{
  "model": "class-conditioned image diffusion model",
  "dataset": "photos of arthropod specimens (BIOSCAN-5M)",
  "train_examples": 195000,
  "image_size": 64,
  "horizontal_flip": true,
  "conditioning": "class",
  "arch": "unet",
  "objective": "v",
  "cond_dim": 256,
  "targets": ["family"],
  "num_classes": 218,
  "cond_dropout": 0.2,
  "norm": "layernorm",
  "hidden_act": "silu",
  "padding_mode": "replicate",
  "pixel_unshuffle": 2,
  "widths": [64, 128, 256],
  "blocks_per_level": 2,
  "scale_shift_norm": false,
  "attention": true,
  "upsampling": "transposed_conv",
  "init": "kaiming_normal",
  "residual_init": "zero_last",
  "optimizer": "muon",
  "muon_scale": "original",
  "learning_rate": 0.027,
  "momentum": 0.95,
  "nesterov": true,
  "orthogonalizer": "polar_express",
  "adamw_lr_other_params": 0.0013,
  "max_grad_norm": 1.0,
  "max_steps": 15200,
  "batch_size": 192,
  "epochs": 15.0,
  "lr_schedule": "cosine",
  "final_lr_fraction": 0,
  "warmup_steps": 300,
  "weight_decay": 0.01,
  "adamw_weight_decay_other_params": 0.05
}
Rows from block 5, named by matrix and row number. Rows with one number belong to one channel. Each number is 500 + 40 x the weight over its row's rms, rounded and kept within 0 to 999. All counts start at 0. Numbers have three digits each. After the name is the row's rms in percent of the matrix's.
# convs0: first 3x3 conv (model.mid.0.convs.0.weight, 256x256x3x3), inputs 168-191, a 3x3 kernel for each
# convs1: second 3x3 conv (model.mid.0.convs.1.weight, 256x256x3x3, transposed), outputs 168-191, a 3x3 kernel for each
convs0.150 103:437507595463446466416508398484427475523431433480456431447438456418515512500515542523503499515463463434470555493576564484568531434494531483432503501461473462489558486483490499509501483528519549565507481510492490473458519549493519522495537506533521490491490535482519538500428539531434600622494642647483524522516548601536566582440550512515528544493537515482522545481464522492466544484464404492513450452474502635458499560409498495366494486460471507477463555483499576613529608526522593439477522498513515493492512498477560486524451406504569470474531520487484507436442561477530496504490518482480547553517489542467512510489484503525500418523459482552476519
convs0.151 097:503560539562520452521570581460520437468497492563454482529524634532538514565509517547457439531446433579499511501526518515588517561516486530515535500496517523500487494521529510504503527474478465482508565524517498566516398502516455502481511456471482485459495496465466477498482442438478494470495500462505495543475497490435484498569510440544545526493510477543567496456526443493472424508518535494439508503526526451470501540544503566516504543518475509511504545523553475485493453515518453471584501534546530530540533559484527530530440475516497469560599503514543450493477440454515533532504513499492477432530477560527504532453426519573485575532502519484487528
convs0.152 110:497453463465521489462471424525492449481478477514466452481455453462476493495483515472483503492472521480441457524507476499510502452466465502486519592568507507548556497459463502488472508481474493455488506516514459466544522531483489448477426475497468486503477488491508511432411460568497495470552553451500452459451470533541522461436503551434514544511508537516483458530481517477527452524495525498492497525516577585486484499468526521505543515497484487513432492467460464420470546495548560494491490499492497513500497487503475543545547532470463395511495516485490531512526533544430507495471525565460493500486497498476494527476496554532497557494419503473453474
convs0.153 086:552497486481476476494473485464506533523485491512497478507501515457448429450457431424485458491385500453475439562509551503452486568490485490542536488489610573572643476495500454501465485490475471482507414491478441529490559505494483551514555526530532493452535530487492518498402509554417531533502544519441472460469517500483566560462472466471433457482400440517426510496480496447451535494524517452487498485489479478515475417482455425478513440478479442450477441456463496494446470469422504475425456488515505491485488508508447514418490539454525570480477567483483494514464470486493494462467527538504536566515514500524477480518534519443504470499514452488482448
convs0.154 107:425480552485477514465439476421451473520498519519492494538497581517507579523555513497502479557528461450465406462443459524499507548502530538501490528495508523493539519543522514516501506505539542488505486466536471446491412484502484527506516469449498514483515506443475486531529470567531486526563511532536470513465420487551508562496477566450451507479528465525505459501489466489451420556534506482488488486499482597539381549521489481451478567518503549464487485469486454535543498511534548600480537520477514513484511540515514477505512506532605574514480489467480487515436453486513534522481495497498497522538524510568508449508515513473536509497482555540507519
convs0.155 075:541564500490531498460517514474522534504482503433481503409422472469498428535579476484530543515543550535504473464458464486505495464463489449486481495481459482439479463505490478491501510494489479404477472460500487477523462439435503461454489448491498495511536499494467509526531542481509537505465452563549476508515451547524471490467467489464488485435453529501525485521524524564547540487525482517470392543473449390478493444480452515489424484487493489474492467502518460491505435468538447441517511507475484490506469483495515517532482511536462460467526478451498499485464513510512508482506513535534510525421456537431402512474385444581502439535626512577522474
convs0.156 118:545494501544485515562493551539493482493485465518499522481550517488552459469560456445495456482522503477524486471476542498472509458453504520475547537528512568471518499514509508514509507524523519497478501484481487485513493431503486502564531528543490504508499513487502511463525492537552462511544470429504495479482465493492469438492467482494499542527495523483501487562535537509481432518499487511517501517550521609429505620423528791432512518547506496518486534557519595459488523487503558463475555499517525500517508489489790497500740469496661405499409481487446460491464503448517484488543492501512480526469464482492481557506538522513518467510490458487482447
convs0.157 110:497550502480410431471455532557519465485509442444486508487457498526449524548466479497491500484508381505497483479436478439479484412448495534543552506472527504546608516486521497481516500477542507514489539513514508508520536487483516552474524495547492502483490494446552492484479538622532506541510459462510475502504526493425536496497480465456552528489525494531503512588556519509522466506533563528544528506556506570473485552509487609511528496470497500460547421440487649528510524491529517463516535551497537518523509510535440396495520467519479411510461519580504483445562533466495474461522500502497480449508461480478490481540520497529527461519479493511502525
convs0.158 110:564514495481461462473453447442522476478480507429513510530461444480458448528490531524503616494503453681488498484544513497525530505512485529535500501480488485491517503507506511500509501496506478494483487464485480508451450495457491485486439505568482523510502502493492549514470538498558478499537606439541597546454459567533468543518514475479429554450488446459616493444500515496481485559515483483465470475431470440505446394453528339528455509539493512507456498510546499497491491551490493498527511501514488531487510496515410502514472494437474574406497474474477504503560558429523505518527552470512561520489468505438515514411490489519508569537495422515515426
convs0.159 112:510437434505517549560526521481498547533481554473462475546486498488477450494429453464467463494484550474514552502536512418470504494440460442485463484465443454462496515503497514509475475508518481501462469523500470512499511502458497513505499481450502510494495472509498492465478497487554520401529662553513525520483525467492427403519485511517510494538523531564638573545445514533505428514554493484505500517554494425472489547556453560573490512492521550459499468468529550555508495561552447494552505526514487489513486494494419402435477530508571517477474525515501470481504451491460449481472463479436493511508526470529516471518496547538515505515534495526505464
convs0.160 065:507524508523500492507476528464484462501478467568504518461504513572560574510577526481459514497529524441543442439528536462483559478436496511452522479462459446526496510527515539487496500532476489554462498554435469543485573498546472443480448488499496462446539523487492504493519561559508485529566496477524524501471493475463475452446483449468509516471479542549470442494443518474470531434518528471505427467446539436426448466435474537489476553465574532543436511436493481479500471498505545504513528543524499496500536493537444529478512464595570469402517587537429529544458533574504467567462548583500499457500511413438512513474487496501501536402497530424504525
convs0.161 104:500468509484552528481462507492544517461566517464461499580513505474472534595526589517534467514499535746472527501561548443555494452533446575537489478543542509531509469536483502516503525514511510477500561515505502490518426495529499510522555499529454504486500536557537519502492425445545483539468522408504549551533512483490431524521502530533504499453493471484546489440478547545465528517516507488459541498518524468453562487461493431494508488519583474495540465541520422467485518462518497471527492536533515505511486492515458469487508444506494436507520553504454488491486491452478522528524478532522441497480483493565470497457604506563544545523474526551496489
convs0.162 082:526531489460446487494520574524484502528487501489467445490527553557522548506491490460510512501426414404526519520479491488542518445509534563534454539507484488569564498517497507514499464470490544541527505513532505444440434469473506518509511512523488508483474548511484480502535515415558504510547619472579512518549506544513585640503510545511483550560563517466434508489464443518433509507511516491507508495405426455480432505493487500499474480476485506478512452494461523552496494551529512500629501499473492508498532500440516488433489551482466488483581513511474468483487414509481410428525447451467484493462504481499527483460488473553568503587500488570559556
convs0.163 112:536510574571499502441429422505509488511523521484540524558500499493464525512498528509456469523516491421524446517491555491496507546521538481522545489485470521518474484512517498509516515476505526479588470500513474541514554530570492478487472481464547501510517481518484546513372474360485436455506414571459480451463524466443467544499509501478461469459524531494461501485476419525516565450530560442531532503458452523513565459488514507458458527559492461521540521446565559456482514510496505502507480480483505502499543508486424507428500486487479489481460502448533475451487523576508505520496515523486478454492462501455490450556502497553464421589518513580446471
convs0.164 107:508542528529504543459486487569556603566595530511500563465449418512505478487531598465427496495458439494438492486463549532450479460444448494532532528558505457497473503487511487494487479532481538505487487486516520477476505518453495444488492497516510512499525488528483486494454501458522518407452440533466504525417471453373452548486526540479513512521510482501520544524516497525556475465511410503490449521505513506534553481479547462543461435508445465543472484545525543498427536483461443454547469498496469489478498462496464501535508503492562581493471423503513465466481491535508532541501514518533554529431486427431484488528513485565434479514515426544540401
convs0.165 106:522478451525462498501494579475513464488485504450547433569473638500576496468480510489545507501536548386464513581436537477547601442521496468473536559453510476449442481490477487507505492497472452529455526517472532449517473554445495490475474590572493478534529487515517497496633496571482539524489436437535514591508586421439514497498530597539495493472429556472389591462550513382467445502450461514510433523449430485490452535476495511500535545442528474477530535516452509484496474533507527532539516508488472484548491497488460505481474568492510508495534513550443494466415474445438489520494488508567498525557497422455419512534493498529580441495478481496524444
convs0.166 115:513537535538483502548540468517517489485488499467494558482464522485507462480515406509504476512500449518505366530538489500489469486473487491505512494494467556545427492494506513510493518501466504499463442417501448430538542597537475494492465456499511485513483481484480492515517504456435473504450463509449440497427471455393437490497494509487492534462460554496531493489564487448474480469449509507547508495555528510607517500526502526623559511500532495510447451504385565568488523520463557541486518494502475467522494510530446500472471552488486513573552519483523514528523561568436463482527546442542510404527585471530496502570526544442484539495467439456515416
convs0.167 109:474546536472484572539471469467498462444506452513523504493408455502436407519494472514454487473475530474471417511517506574542479472591478503521598494519506504491435529520499515514514525510503529449456541487533441509505579439472507509488528531530466498508507484528488475537369478457537478520455486509506430471469449453547511451552505471555473487554545509462480492468584536494552564475486541457496573452481531474495526524526490445512487498512498509476479502535519449518547514546502524564545470489496544522520536514528508559543442529565439469491501467515516513509556521417557522553523516584534530539488461499497525484507545456569529525495506557510555549
convs0.168 105:492522442515555500513508491523560517520549468482460435582626613533504555542540534458508533535530514549544456502489558501468496553567550476380382514475448436418406503508497471509494505504505534511481519521553639579593583574491581577512565547493530527548556532500547528518483503507479523531488553505507443548546480554570505584465460519474478482521504505447450434489526464416499479486521508578543500488482464482513541486544541553542541534536550495540533509530515439431528465437516527496539498509514518512497522483488544530461552492517499477502495542501497496496555498574516492474470467484492476493496448515468454534534483522527516449601556493580510472
convs0.169 111:515414444423485490478514493491545548473485502472555482531463474482466506418498526532484473484513528482531459508511524500483540516488531485479489448529489471504531497486502497474500477478483509480483506472541504506519485504473501433443478431403510498509484515546471502543447434464457552544455560600553479586544421497558503508543547479545498454566457461492480480533500432500495474486523517487479452455477489628577435523481448486540461446481490392489513482478489479483476484532495553551488521526513514486472492500507464542474448486520526607522492524518477524522484490555523529489484536490491531460498526509515526535527513523556544495559485539543553657
convs0.170 099:590533528514472589442474584459513573480516533487461497481504424437467475447487494526508538542490557511460515473505503497448504491465454505507544428487517426484506585516505528532514539549554535488455501507521484534583443476487487521499516537519493516500482506504510475446452493575510503463525453588481512535535473521501464482535477449528551510499493510576526598476506518578591605486481497508519504557543548409444520390444543427415538468513489468477494410470489506521487536603519520478508479453474481486469534487484529521492548475537469518593570476483532526443537477458508499458495523530474488574489497490429528507513510447504506521511499566525526528
convs0.171 097:495484429527412412538524544469520407491560427520553493546543500531482471540456494527549500517534511496545529449468447485509491497506535562521487502473467523497463525488475530480497520500496483533539544516490522515467678639487521528527447498543488530549495528514546513516445498498485500518468455470489463479579492528547495582495490520490507475457458541535511534489519555477486512533498548515461497454505482559437520591511490627543478526467443582471466580507490487489445499526455457479570532518520520514522500453523461483486516522525642607536485457456538475455617566431526525540515506532528467484510467453489484459480433428539531454626513429454469501
convs0.172 100:524545508505465490495511497503526536488526520579489512596540498609567553534507508547552478534532497521547463546518512415510550494468476528476528577528514503551538498471501475511495487486487548545500527562561515532581533564526490516510488502459521511458542511442497491492568527530600541570600612583542523462531469477566562570534525534520536522454523483533487502418443472485587474490481451446466496528464497464419480461493451545546418510437462510520526488514503481451495483545556500598595471476505475504490528537514478499485532476441443436487482524590408484487416526486488485493528494506540517470508481504548550535515521580468464456517547498449469452
convs0.173 106:486496521494510484519503617501495434498523481525549547537485442543519549473478567562530487520488482461498498459575478508528595523416435474501453496522483499473516502487470525519503506519537552507505504480565466451509465466500507475477502481497474478537487511509491467470471473508457443497426482529506487465511445444476485459504530482463518554450493543447410437454501484371514612479466534469463475488517526444471470441443478501481498562525458504471443495530431461455468427504472502488424527516523502467507520468545554519472552569516410449426542510550464404491611558506507466484481523510544546511507478565482493502476515396629480476433516463541480425
convs0.174 100:551478466440541503450439481504492437504526487608552573547544491545502464610517483485465543501479574496468531526515504541542525521560575467486433444508477512496437496509486518522520514481500476547517526510547560471524506429471482443497504497454527540564535504525518494442507518467476474508496516472458455461549450518460547486519466504516467518438522545481532610458453470401470532485494484473503481526519521598571581555494503527428498453533495472506517504521520546523520551469475411475467477516522516525503520493534506483568571556517594529465463516604501543581454531539484495516463473459492496472433488454512472469449482445470416425471409461453440513
convs0.175 100:558479535512507504473439417447447449502484517495428495572519591468421434552524517559503481542498562456503525501441466521560560472482450457517530506465472404423551519506492560524516556517506568559560575566545494580573569552539505523532505523524492493519506482531483485531431480486480415471514533514484462474482473444498502484531478452483477505521502538467526459505516475436481447502542502538510509461483494524463498491479500412527528488527504482466478493474472505458446547519518468551508492522524492528482494514481462511502430496512416465512469506497468520461531536484481569547528472452493451458525545558441459478513459523503502564546469544491482468
convs0.176 117:558516467468442500427415550531502500492486475477500471504532438491447491470523530511533552543552554586531561493474492512484473534532534501490441511512486437479523523522505501483511516527525456473482556569491533525438463527552547579566532499475498531549484498545509468515478392495537474460509476455470527456519553425554502472518538508527533456489506497448489527538531479448481463525524507475493526510544558567495478553568485534506465514513533490481513432476543519512427517535423463457517520525517509541498488504498540505505533535509468489475540475478524506473570507524509513493455461519476484529454510514490527474552536479503517466444415574431443622
convs0.177 114:474488502451507473509539512467546557384496520432515467464419460443439459406376418491465470472427457463469483449506498502484498501516615556516486514521515510533490497508504504480484505508489492509554517524514472501517562544537547541523530541517500473512495485496508488512547615504519465402565408382464516552512516501530487512504492487517451467488496495449454462469455494532518484512451461447488473434409448542465477523494480551531508482501546495481498442458468474464495576530526653558479508491515478498507479508506504504472482488472519520480472485477464446512466426472491523567522475489514460450482480512556487505524450446485527543513543514486492473
convs0.178 073:545502552547510456472447455598577501511565484482527527509439502480418464497515467513475511486392518440482559477421440507487442503457508522538492515494503546528493523496480494486498489474508481481449535461477586510438421465590480479615532535590467516477500503475490511481551485563505508496503496469517490517464509491572591551488524554537468479517477477467506495506516484534493521450508478488510524437460418474473488485481548473489406558489492526464510457466491475476507630534507502411483526524496500445464491506488463588525472600503451544577613532490522496554480469539480477479467540497495450510549553542513564539562530521543475542507548509587489562
convs0.179 082:535495565553562567489498533428435516483478560468485577532477434524496456483443420552496542512489470493527551525480424490511587479526557515549488539524464536554457512484509492490489456495492473480509436459465523485506445475499491445494490469460488458498477553561479504498515519505525484483476443438488514496475508451425445465466446456446465486503491460512550456518519523441420527488488516516487502498455521452439461461457434438444490505538512511503510515545503488459484508462457575548433499483516500490502518521498453454443536509476484482486504542503558495460525474440495550529523469532483497542471453425524499497567544548481455496447449624503471479
convs0.180 103:487556520489530478548503512560552542530579573556589592514521545540564488499513495483521555498512503494537561538536567488469472540533553436502538459493497508512501491551506510515515514509516504522464545549479498534463494519503536518528563532586532510524504512497503502493431492473448473455453536496596561488558528540576558592483470424457498492450491484494509482558534496567603491531560511462519496471501418412535515431461479434457517470552516467554521493504523494570534478500537457580582492512491501488454506496470431519454493511436480517504453471502542539481544503411570544489522517488497550528450458412542542536511481470476447447519492413465508438
convs1.150 081:504539481519565525488543547549546566574508548571516485506504460474506447458471444473558535505518518563509479453469505496459439564471477483549525524530500543510521416489458454502503463538568441489527516454502460427465471484491455450530459479486546525535504527514472487541423466484418459505531524545508476468470482518484488480490477476504495499470473540522523486490513525471506504523493450515470489551486560515564609493488478486436418499463464542486487512541557454435474483453454515428458532546549513493560493466519519524537494486547504502520472456507430445471463443414503407315535464443517497444487557526508597526460532483475532504517550551544481580
convs1.151 098:494494521494487467547511560538480495525503506523453495489538475531530534462418457527524530500523473540521406505458433506419459544510509510488559573524508506493532584493465559493431549478518476518441459465407526559498475499472506479492458475490555535543509556477479558504519472509482524571519546491487506493538496485506480446538468460434454475471487483461539482468556518481489533575549495490477485501494481482497476500522457524496436545461491538515474472475513496493531517500467546574485436469532497459474493465469523499457497497492506420436547566547549537424539526448489558572540477518479482524480551515450503450509518495477482516440474508513554535
convs1.152 099:497489510522494466599550491459449496421470496509438478501427409492512453531508473564502429516538484537494499485507561475478486460483457430436462513456479434459434479496465430484469478563510514505500483478472529517503503540553545524576521480548497511553489500554572511521539479493514489517468529525519491460575565455554562473527515514470534506505489535600599529574520532382477532491495492505455493450459429512489519497505504463456464508466479437449472524482492573544493500493492501468515457442500467478475493498456479502460502574550510495515461511504520528519521483499525512479457458518519479498546511497505495526518488457585551511520537503529488500
convs1.153 042:478462475521519551517500547461496466531544521482534549429458540458479537466428485492449469507475542472505547493454426395462410439454451447517516399513469480424468437479519442458440422468438491499538516491487551584507409522482483470476520572522401432515442483467467496468535464450463463459454433447463512550462506542521521498537576512549551535560545485510538558545507502545507504571539550566563571528496532447478504474492508465496532567508566573544520527540521479475514470473501505498498513468447491483448487508466486492523476485528473491509536562585505531548575534523478519489480531441461519502452481481488445494471465484560546558524537526512560539
convs1.154 113:536543581531545534525506558473493489520507533518524530407417483438450478475473535626545534540527516520518515429452514491449439532510499530499538513483542518519498518513531495506522496481557529516485507489457512475447457479519475480491457486517483481487581527543496517517495485506452465543505521506518465478506550516533512477505523508530535463464470430549560515558552529546473454525579589528610608449529566570497478531513520496484509487475523495527519449525573474468495503517511518515451514478414541472407537495393483553602584556540532519528553520555501557512484485518528514526538548555501546477539500501518501457524500466504490494470485506452421490
convs1.155 029:489507471506509460498513483489451475482490488538512497507525521582559568587536561424450496451450452471474503495578517492496503477508476475523537505466491437451533482545510533508474597538503577595653558558557580610586501567453504532466564557526463525491476515481548495490454464388459460459441427431475478511452484445523500494543558559530588514550547597501511447464466470421451402500551535504540579477490508527521525499511467448481463463475563481499517496470555459568514491504462502505511526509482535505451514481457485509518462469531488475517570524500496515489511541487447463476461531482502508483511584550575597576532578580494524469491501487433466482
convs1.156 162:397476532504562517437651477517478513531491539599460504513495529580509520605501520459504507504503532484485495525475539518485552482438524472466505439448508440483493436468491496476464511479492498459578503504568502502524506528513488493548570553537537497471497539488513476449429566550452608534414591586518486518527509501536447507570479460478493469484476509569533593474516569452501518480512493500498448539531463448483490441490530479510540467527503479496486492469556510540474495514447498498500507519510488563462464551435466478495481468431427458450473481515508493533503494533511522500483530495466501501391519506394515538475570580525546446479554453460534452
convs1.157 108:473506540500550553473496512501500494558553496490534521493511480524511443476439419429444458467469472447475470517534605571555605511550612468475520449529526538527510480518512449503510527547489453448460499512474532489520446502524439506509533550523528509484530499537531511485534547525554496488471527498508463481502487466487518500473434505463440520520482483547425417548443399421402483497516536474428442474439532489506527468486527442458495513504484514549585513560595407468525441472475422495510543499473544529520536514487417516518449497492530566528504513535504580523449477508505476449546551516550498524464517463462507545471497467493515513509493544564507480
convs1.158 140:546519541578495533571472489526471560549493550547454427532471505515523488493500504533509582459472450481545490500501469475550434466536446574505506509455438483470541550453573530491426477598565514472476485509481495542445502513584559546503490495562495479507500441553489508451496537505503478481555475483485462455486501513443571491528484568466519506517482484547544514472522612511569528511509553526507464549558514519516442535533487541532539503450465504549509556502446486525482477508460471518504545497484545478527424564509507448474491452501522468534521473497463483497488513539446483518486500527499502542502550502516515539530466518569461474503516563496534462
convs1.159 138:496503518529502435484499469504476543533455381523504503516542571507512592441443448431525522500456518484487519484526482495519482494469448509474439518504559469474487494495485516508543500513458467503563524500476534465490514451473432462501495511495527559516485517499493441470492468426538519499509434507517514558504485463513457493525490553492457486541518490564523520552500342510429396517486502481515538465440540501537567486530513441454478466540592489471473507406384485453467489474469577514468491481528498470489487473515464511419497459476467499531530443486521538542476488510548545548462524521484501512477526496501519485487502451470489520476529522476522564
convs1.160 021:468591485411508466407495383484434422510492513471494566434454501473478473511446475502568545551485499529507496580555520504486501465475514447470506456493546497501506494457491471448442489448472501506555524512521489509497449458452457526535495488487485513429464460490488446479412441413400480438381420415486543451514516506549475444476525496467526558482550566496477440452470485412452445534507520571504548508524558462482504462447467465485490532521529543485561494468548490505453498545457575581457433478437481517465496483435524503461491481450545498493449499466479513466433466456501523483432487482481550504461484518477554568482530548515542519521563512522502432
convs1.161 125:549537557557473469476504439496479423530453518560461519465448488487509449465534479456461414515533468497552522500574539513506528474533460490572552517487497528487388472492499502561486449518490497470503543479471524547477530485572466437532503486522507428493500545475507522475506534518502548554503510481484510475494509518498516497547501533491480523475517526458464568471507536564568479592502606535526515457468503470503398530472508506505507415394523483495562516492486425485495503547494480529554544521486451506531479560516586553585516568486499494517506546493472502521479481491524504505551465449489426594529440501531470537471524434459502463466459468485506426
convs1.162 040:479516487524533522546533514451473441452444434458461470437553582455485444550543517443504491513534556485486530518490519477479529497512516451430499522452490530484487467491444533481504439479515560578632536542567558503536499546517497491468588560510468504503497467458468447466551495452493469471564533515496471449478493479522542492478469405499481464501508473617557571603567532546514507581544519574566471525521531501537543451490492544495461509519547531492479517579547420498518451461503465472498562507560498463539488509509495473527486467510492518570474515538470500483456459489520542447547522500546586579493497505521501486525530516419449446477483451465480428
convs1.163 142:510572488520552461525457553507484465559503427530513435503521483496509512581488527505490558530525538466487509525505540604501576545531566571539494509515410536503463486460547475451572519492500500508528548514520463475519548443465525542506520543471491471479455506443498482486472532528500556565483498460539497480493532393545525516516512507592617585515503446480545483445608561490512455523502517499527526521482517490467447520543483542531504471431480456431509453498500531530497493511573467543499481510474484522489492474506514518544530532440506495519524519465451473464507519430473468510467512516493535457519493556476478497555533529484461471546474444522552499
convs1.164 094:527512527548545541520515537370498450459457487434497489429531497533513528514502527551497464501509524474485509638571512562545494441486497517527491460513501495510530504502457508529535456516494478473461515447490494479530520471504509571487518540488468428462514490481535527460455576572587545542490495497475520494491474515461488538458499490503502497491497518478465641508516558472503527512574532514498508480459531455455515506494537502447513492453472511499524549581541524533554496529544552526540391456529481503457513462471450397499479444416433458510492468562488521565490540525493480405488494451506537463495454524541541520556523507550470516564518465576534477
convs1.165 117:464553462508517520500431531535460531511487401473451527490513507499488548473510366508503463504533450515434495482542407497538452481506501492576529483492472531470444450530399509552596540456487474490541455496520516466480554493470452546445563452481473530553453514522407592519515527524526492498526445410463503505460495512543471492504520510516498451499563553470484583500520420533493493513500492530491529566497500467466489475510519476478505545516572463479512465460431535512498516509568579515541543492503459434486528450517501507364524519491503534525516484495479541573490526489446488533541501500535497430508489541515527426501502413546515571538505488464491547
convs1.166 106:585538512544533477455480450512497502626586494670603534435443482428505465386439466478515505497519523446478480472500486489491500567544502458488463545550482555564478484514499493525516478488531527548488529533477460458463493492488410457473457438455549521545534504525534500516450474481537489512495500508516495518501485464423456483442429446507481486533511473451480523496456533458415546526506517482503507478543517477529512475478457437445487487512497492482532515541534479501463483543496509530529543510469528509481581518487503490499463472487452444506483448481493496478528500468502483506483482528501454527516496440475476473466481495522573543531551525510531524
convs1.167 101:506544511506507515504466540507505498478482479554587564457456516468518528494529461506527595509532526532559520471437424467459444437473472564554596522488529492499544489527549465471558474409471420501507486501480518511482515534453529523508488465481438473479445472510504585465501499507494494506475505549534519468498485558574469561470499541552523507580597485456516479505505534458488572504599589451499571554536529525465449527471499518507509499493507454506484460489492457419422520488477517481481455471497456493473485533494505471485471460513493463548472466520474461474489545565532487484515428432493434484518459466554489536534497516495509538468550537460531502
convs1.168 099:464479496453478472522527483497476486470442519539439492574584578560553516533547577518531493485503514511533503438410417463492466466442452472479502453444486503555579498533514456479491477498474458480455467517535431468529496432464350446444422468464511536580504542547487524501471484516482510457502509494511507506471490567471466472456453408524523485524550506561500516565490547561594583436439441469460395463467465524471466508478464514548465445481499457507522451476515515543567512567528505551563545569517498513544492501528539495499507529481495529526525510440505504495541483483521499549500542551497532523464476484501493497536531415469494465428440465527568515
convs1.169 111:533542575549503520486529573482469586460442517526485475415469517459567581522556584550546490530526478486467518509475450460506493492516442432458482473482541492509609518525577537529569506510568472561525453498512532493439495476496484456463521505513515498512485500502479479539500500518481480576522543603511509473542474498461489464487532499516538488476466509535464478490499512505521500531526518571501537523479500488532541511449466507455443495483525460515542496506492474531580457500505532518499483483499530506576524525540524541500509513488501550552502513526480470510467455434492516515522515530493437412515491530481500515530509538456455477493490486456417510
convs1.170 110:501487526464466527452523518475524504493530554479528524496470488495488516511503514503529539514535553498496477516480478468502511509480553464454542500484563423465490597552449548520480521475478414439471452506496491502449443497446487472467548579487541431526530460477568432529477443472486466487540471548477496582473484558493511505384448446444452502446439525438452466512497503516492408501495484481469478544486531501533549515516531493489478503506477505529543496506528558510531497470475551488461522501546518508575485506556479521474500537495457486466479504522495471486463467483486513472497555496534532503475532538513519551496534546457488533486448469490473517
convs1.171 088:497531532476516480508516501466476475560477475453502479632536458573532468532539495399471494517470485479479498449442512520487526495482508483471449508518443503466455484449439503502482514509475421416472424476510496446500512512460562467509557447509520511478524515507516484493560645601546559611472549573490528472546509470536504452473491459473472514508526473444506537475502495496537520465477507447486526410485485473453460523501489476481483448497514408466471517487499512493517545512530565533495466505498514523560550518468495490479428479506473509559526493503512557511506583494456475488490495529563444476494521522465530554458568526485462442466496505520527497
convs1.172 073:505483477490560495491531556445452443473472472468467468448405400450452399485453427488503516540501525521516532526558585508565589497455474442391470471486530476512510515502516530520505551528503511509481507525515508464501452460471397486470421473491503552515511514448499532524379391403444466468452470452517482459507482475573525497460484526496539552512530542525484538526498591468497569553527575580497512532534548482460487422465487415425491500508469497490500496529482461472486431430555445468544475459521544528526556546517532541510568548527538503497601542497533555551588590556500523469484475476484502504449461471446467502483506503468508538500509492498536553
convs1.173 127:412482443520462484499542564502453477523458446549506371463491522449546454557527466482530564515546514435477508514523450438533490447527504533514547507494524450483566496492518458465535448500480486515505491476489451454507549520531553461500549468451556468524532431521492549561512480521485451527471476442515509553487481496549538521483510490482509522509521563538518489505518566493494618463435561535468565528473493503501494533485425585448472497502504482500481506509528459425482462475440521516484414514537489522501470518429534436499512455480475504466454531475472530440505461438467475484508440487448485445612503460547464532498443529515505526507523478435506454
convs1.174 106:540544498541553524507563600467525457513528507546502484463432516528475461464469461443510511490492488511503535512456485535483513444448465482506532497486506469554493470516560487491545471467495503512438503497477529495530475483354444481426413486498535515505505530469507506496473442464538481454574521451519511533504501535499564589542508505513460462525518471523515613505502552436445524553481493525487464551523512548470452532515518572527527493521468488510503486527532427472533462545555505546578503565496486517509506506470542494476497517496483529498429530479466507488446557546528490533513549515457497517514559550498546600455511505556531521527568564572591501
convs1.175 081:546536536536487484476481507447469479438466488479507508490560585576597618529551557487478557501541555463524564570575572474534486455510479515527526494476532455434489549551499469534474482505469404429451406444454496539488450467476452408440484451523478552429540544499525546526500512504488494500491518548561492499589528539511486499511591542455493541526506511599524515561466521557515537473448521455419504459445457505513474490520532599483528471510471545528511499504518532502550556565537510491491495504473536509538472445492431466363490491486509461433504502477567536484502503455476474497430501465503524478438507543530577520495486460572492572502495527480486529
convs1.176 111:481582515504475508511474482486455472472483456512504471499541443555522436470505470340439536430457480484480492454501548517508557536510504566505527574540470509489504436457502462472520457496502481420520480458484507542498635584483556491447427456516532540515454492501435455528569490572507497525603622571518506508567482478516481448517517544474460499461473476493525499550495451553477493402396541361407523496475458552599496543528487488477442489535528478525504476505514530537466519520454482496470497492541447471543464443513471446496480499507471493480491506494553493458490505481413428486413443490435472479558554517504577526520574495455486484510477540561497548
convs1.177 120:576570533532549503551564531475505516479456531471415519595571471511534565511551633500490511474471512499508473429474436519494454530531506519490542482460537488518558590536457541535473480510512524498499489496558471529538472554483535508415532470406443486522470509474448395406534500464523493525514505558429498507482477501454469500445524549464545562440496538410437501478472514526547515514491512497496534549550525475480489477473552543509569473478505481485486454479510421485467446463482496447412534509500539509486518454462495528539520552537495552525584520517529551563538548499576506466609511454555512456523496480495490413521487479461508488470499467426489500
convs1.178 033:520502497483496472438542498463490509453456450458477428523486499537548558526512496455508528574541570519534557503553531496521490503519482492516473500538523519452514476516555510502463530497498528517508443481451521487531491522479494537490466487496557552553553566542468533463535457431429416435526518497547524459516547432474491450481474512507495476469456497492493456505501473553524470506470536477501524555531502537539502465529535482520591509507540469534461517496450518572549524502480505530458519515548535497506526483520462505537483489500477473544494490547422527571386427460519514499527501506531526500482509477473515524475490471450479423426421468469473430
convs1.179 036:429469481469490530486470516519511478538568532471499532494483508497490470488450456468458515482506541484486499465475475476475474472485472476454536477450476427410482463481480487422480467473537506452470492484505459490513534528498546522504530489523515587527483526505549561520493491478534489507551554505566506486587547513548521559494498458469503503535537553539573495486473493536504458484474497446510525514560554553493471531516485515538469494493473455442448413463444483422439532471445481431410489469516527513541485453476462514529463511546499501479561516497524540524548557536504501512423481486416424476479454446465481434482523480514486490489487527515533552
convs1.180 110:526528474514456478535385437450513493498494519526504547446485490402449458345376408470481534538533533515570519600562509523470479553482481550522518513538547545559623517515482526534494525519449457443424511489512511501497525462474527483506499533470508460472496458553506446494536515531539519538605497547501508483526508515539484515437484521483412496496514502460449447447422345464514406554541511526469458538443433538538556497531546533578505505496470461446475455373348562523512487459542496471546459448469477476479513497457441465478472544480531532477482462503454499480528525548473489534526548507513547533465441420465427440484485459509548533518506507485490460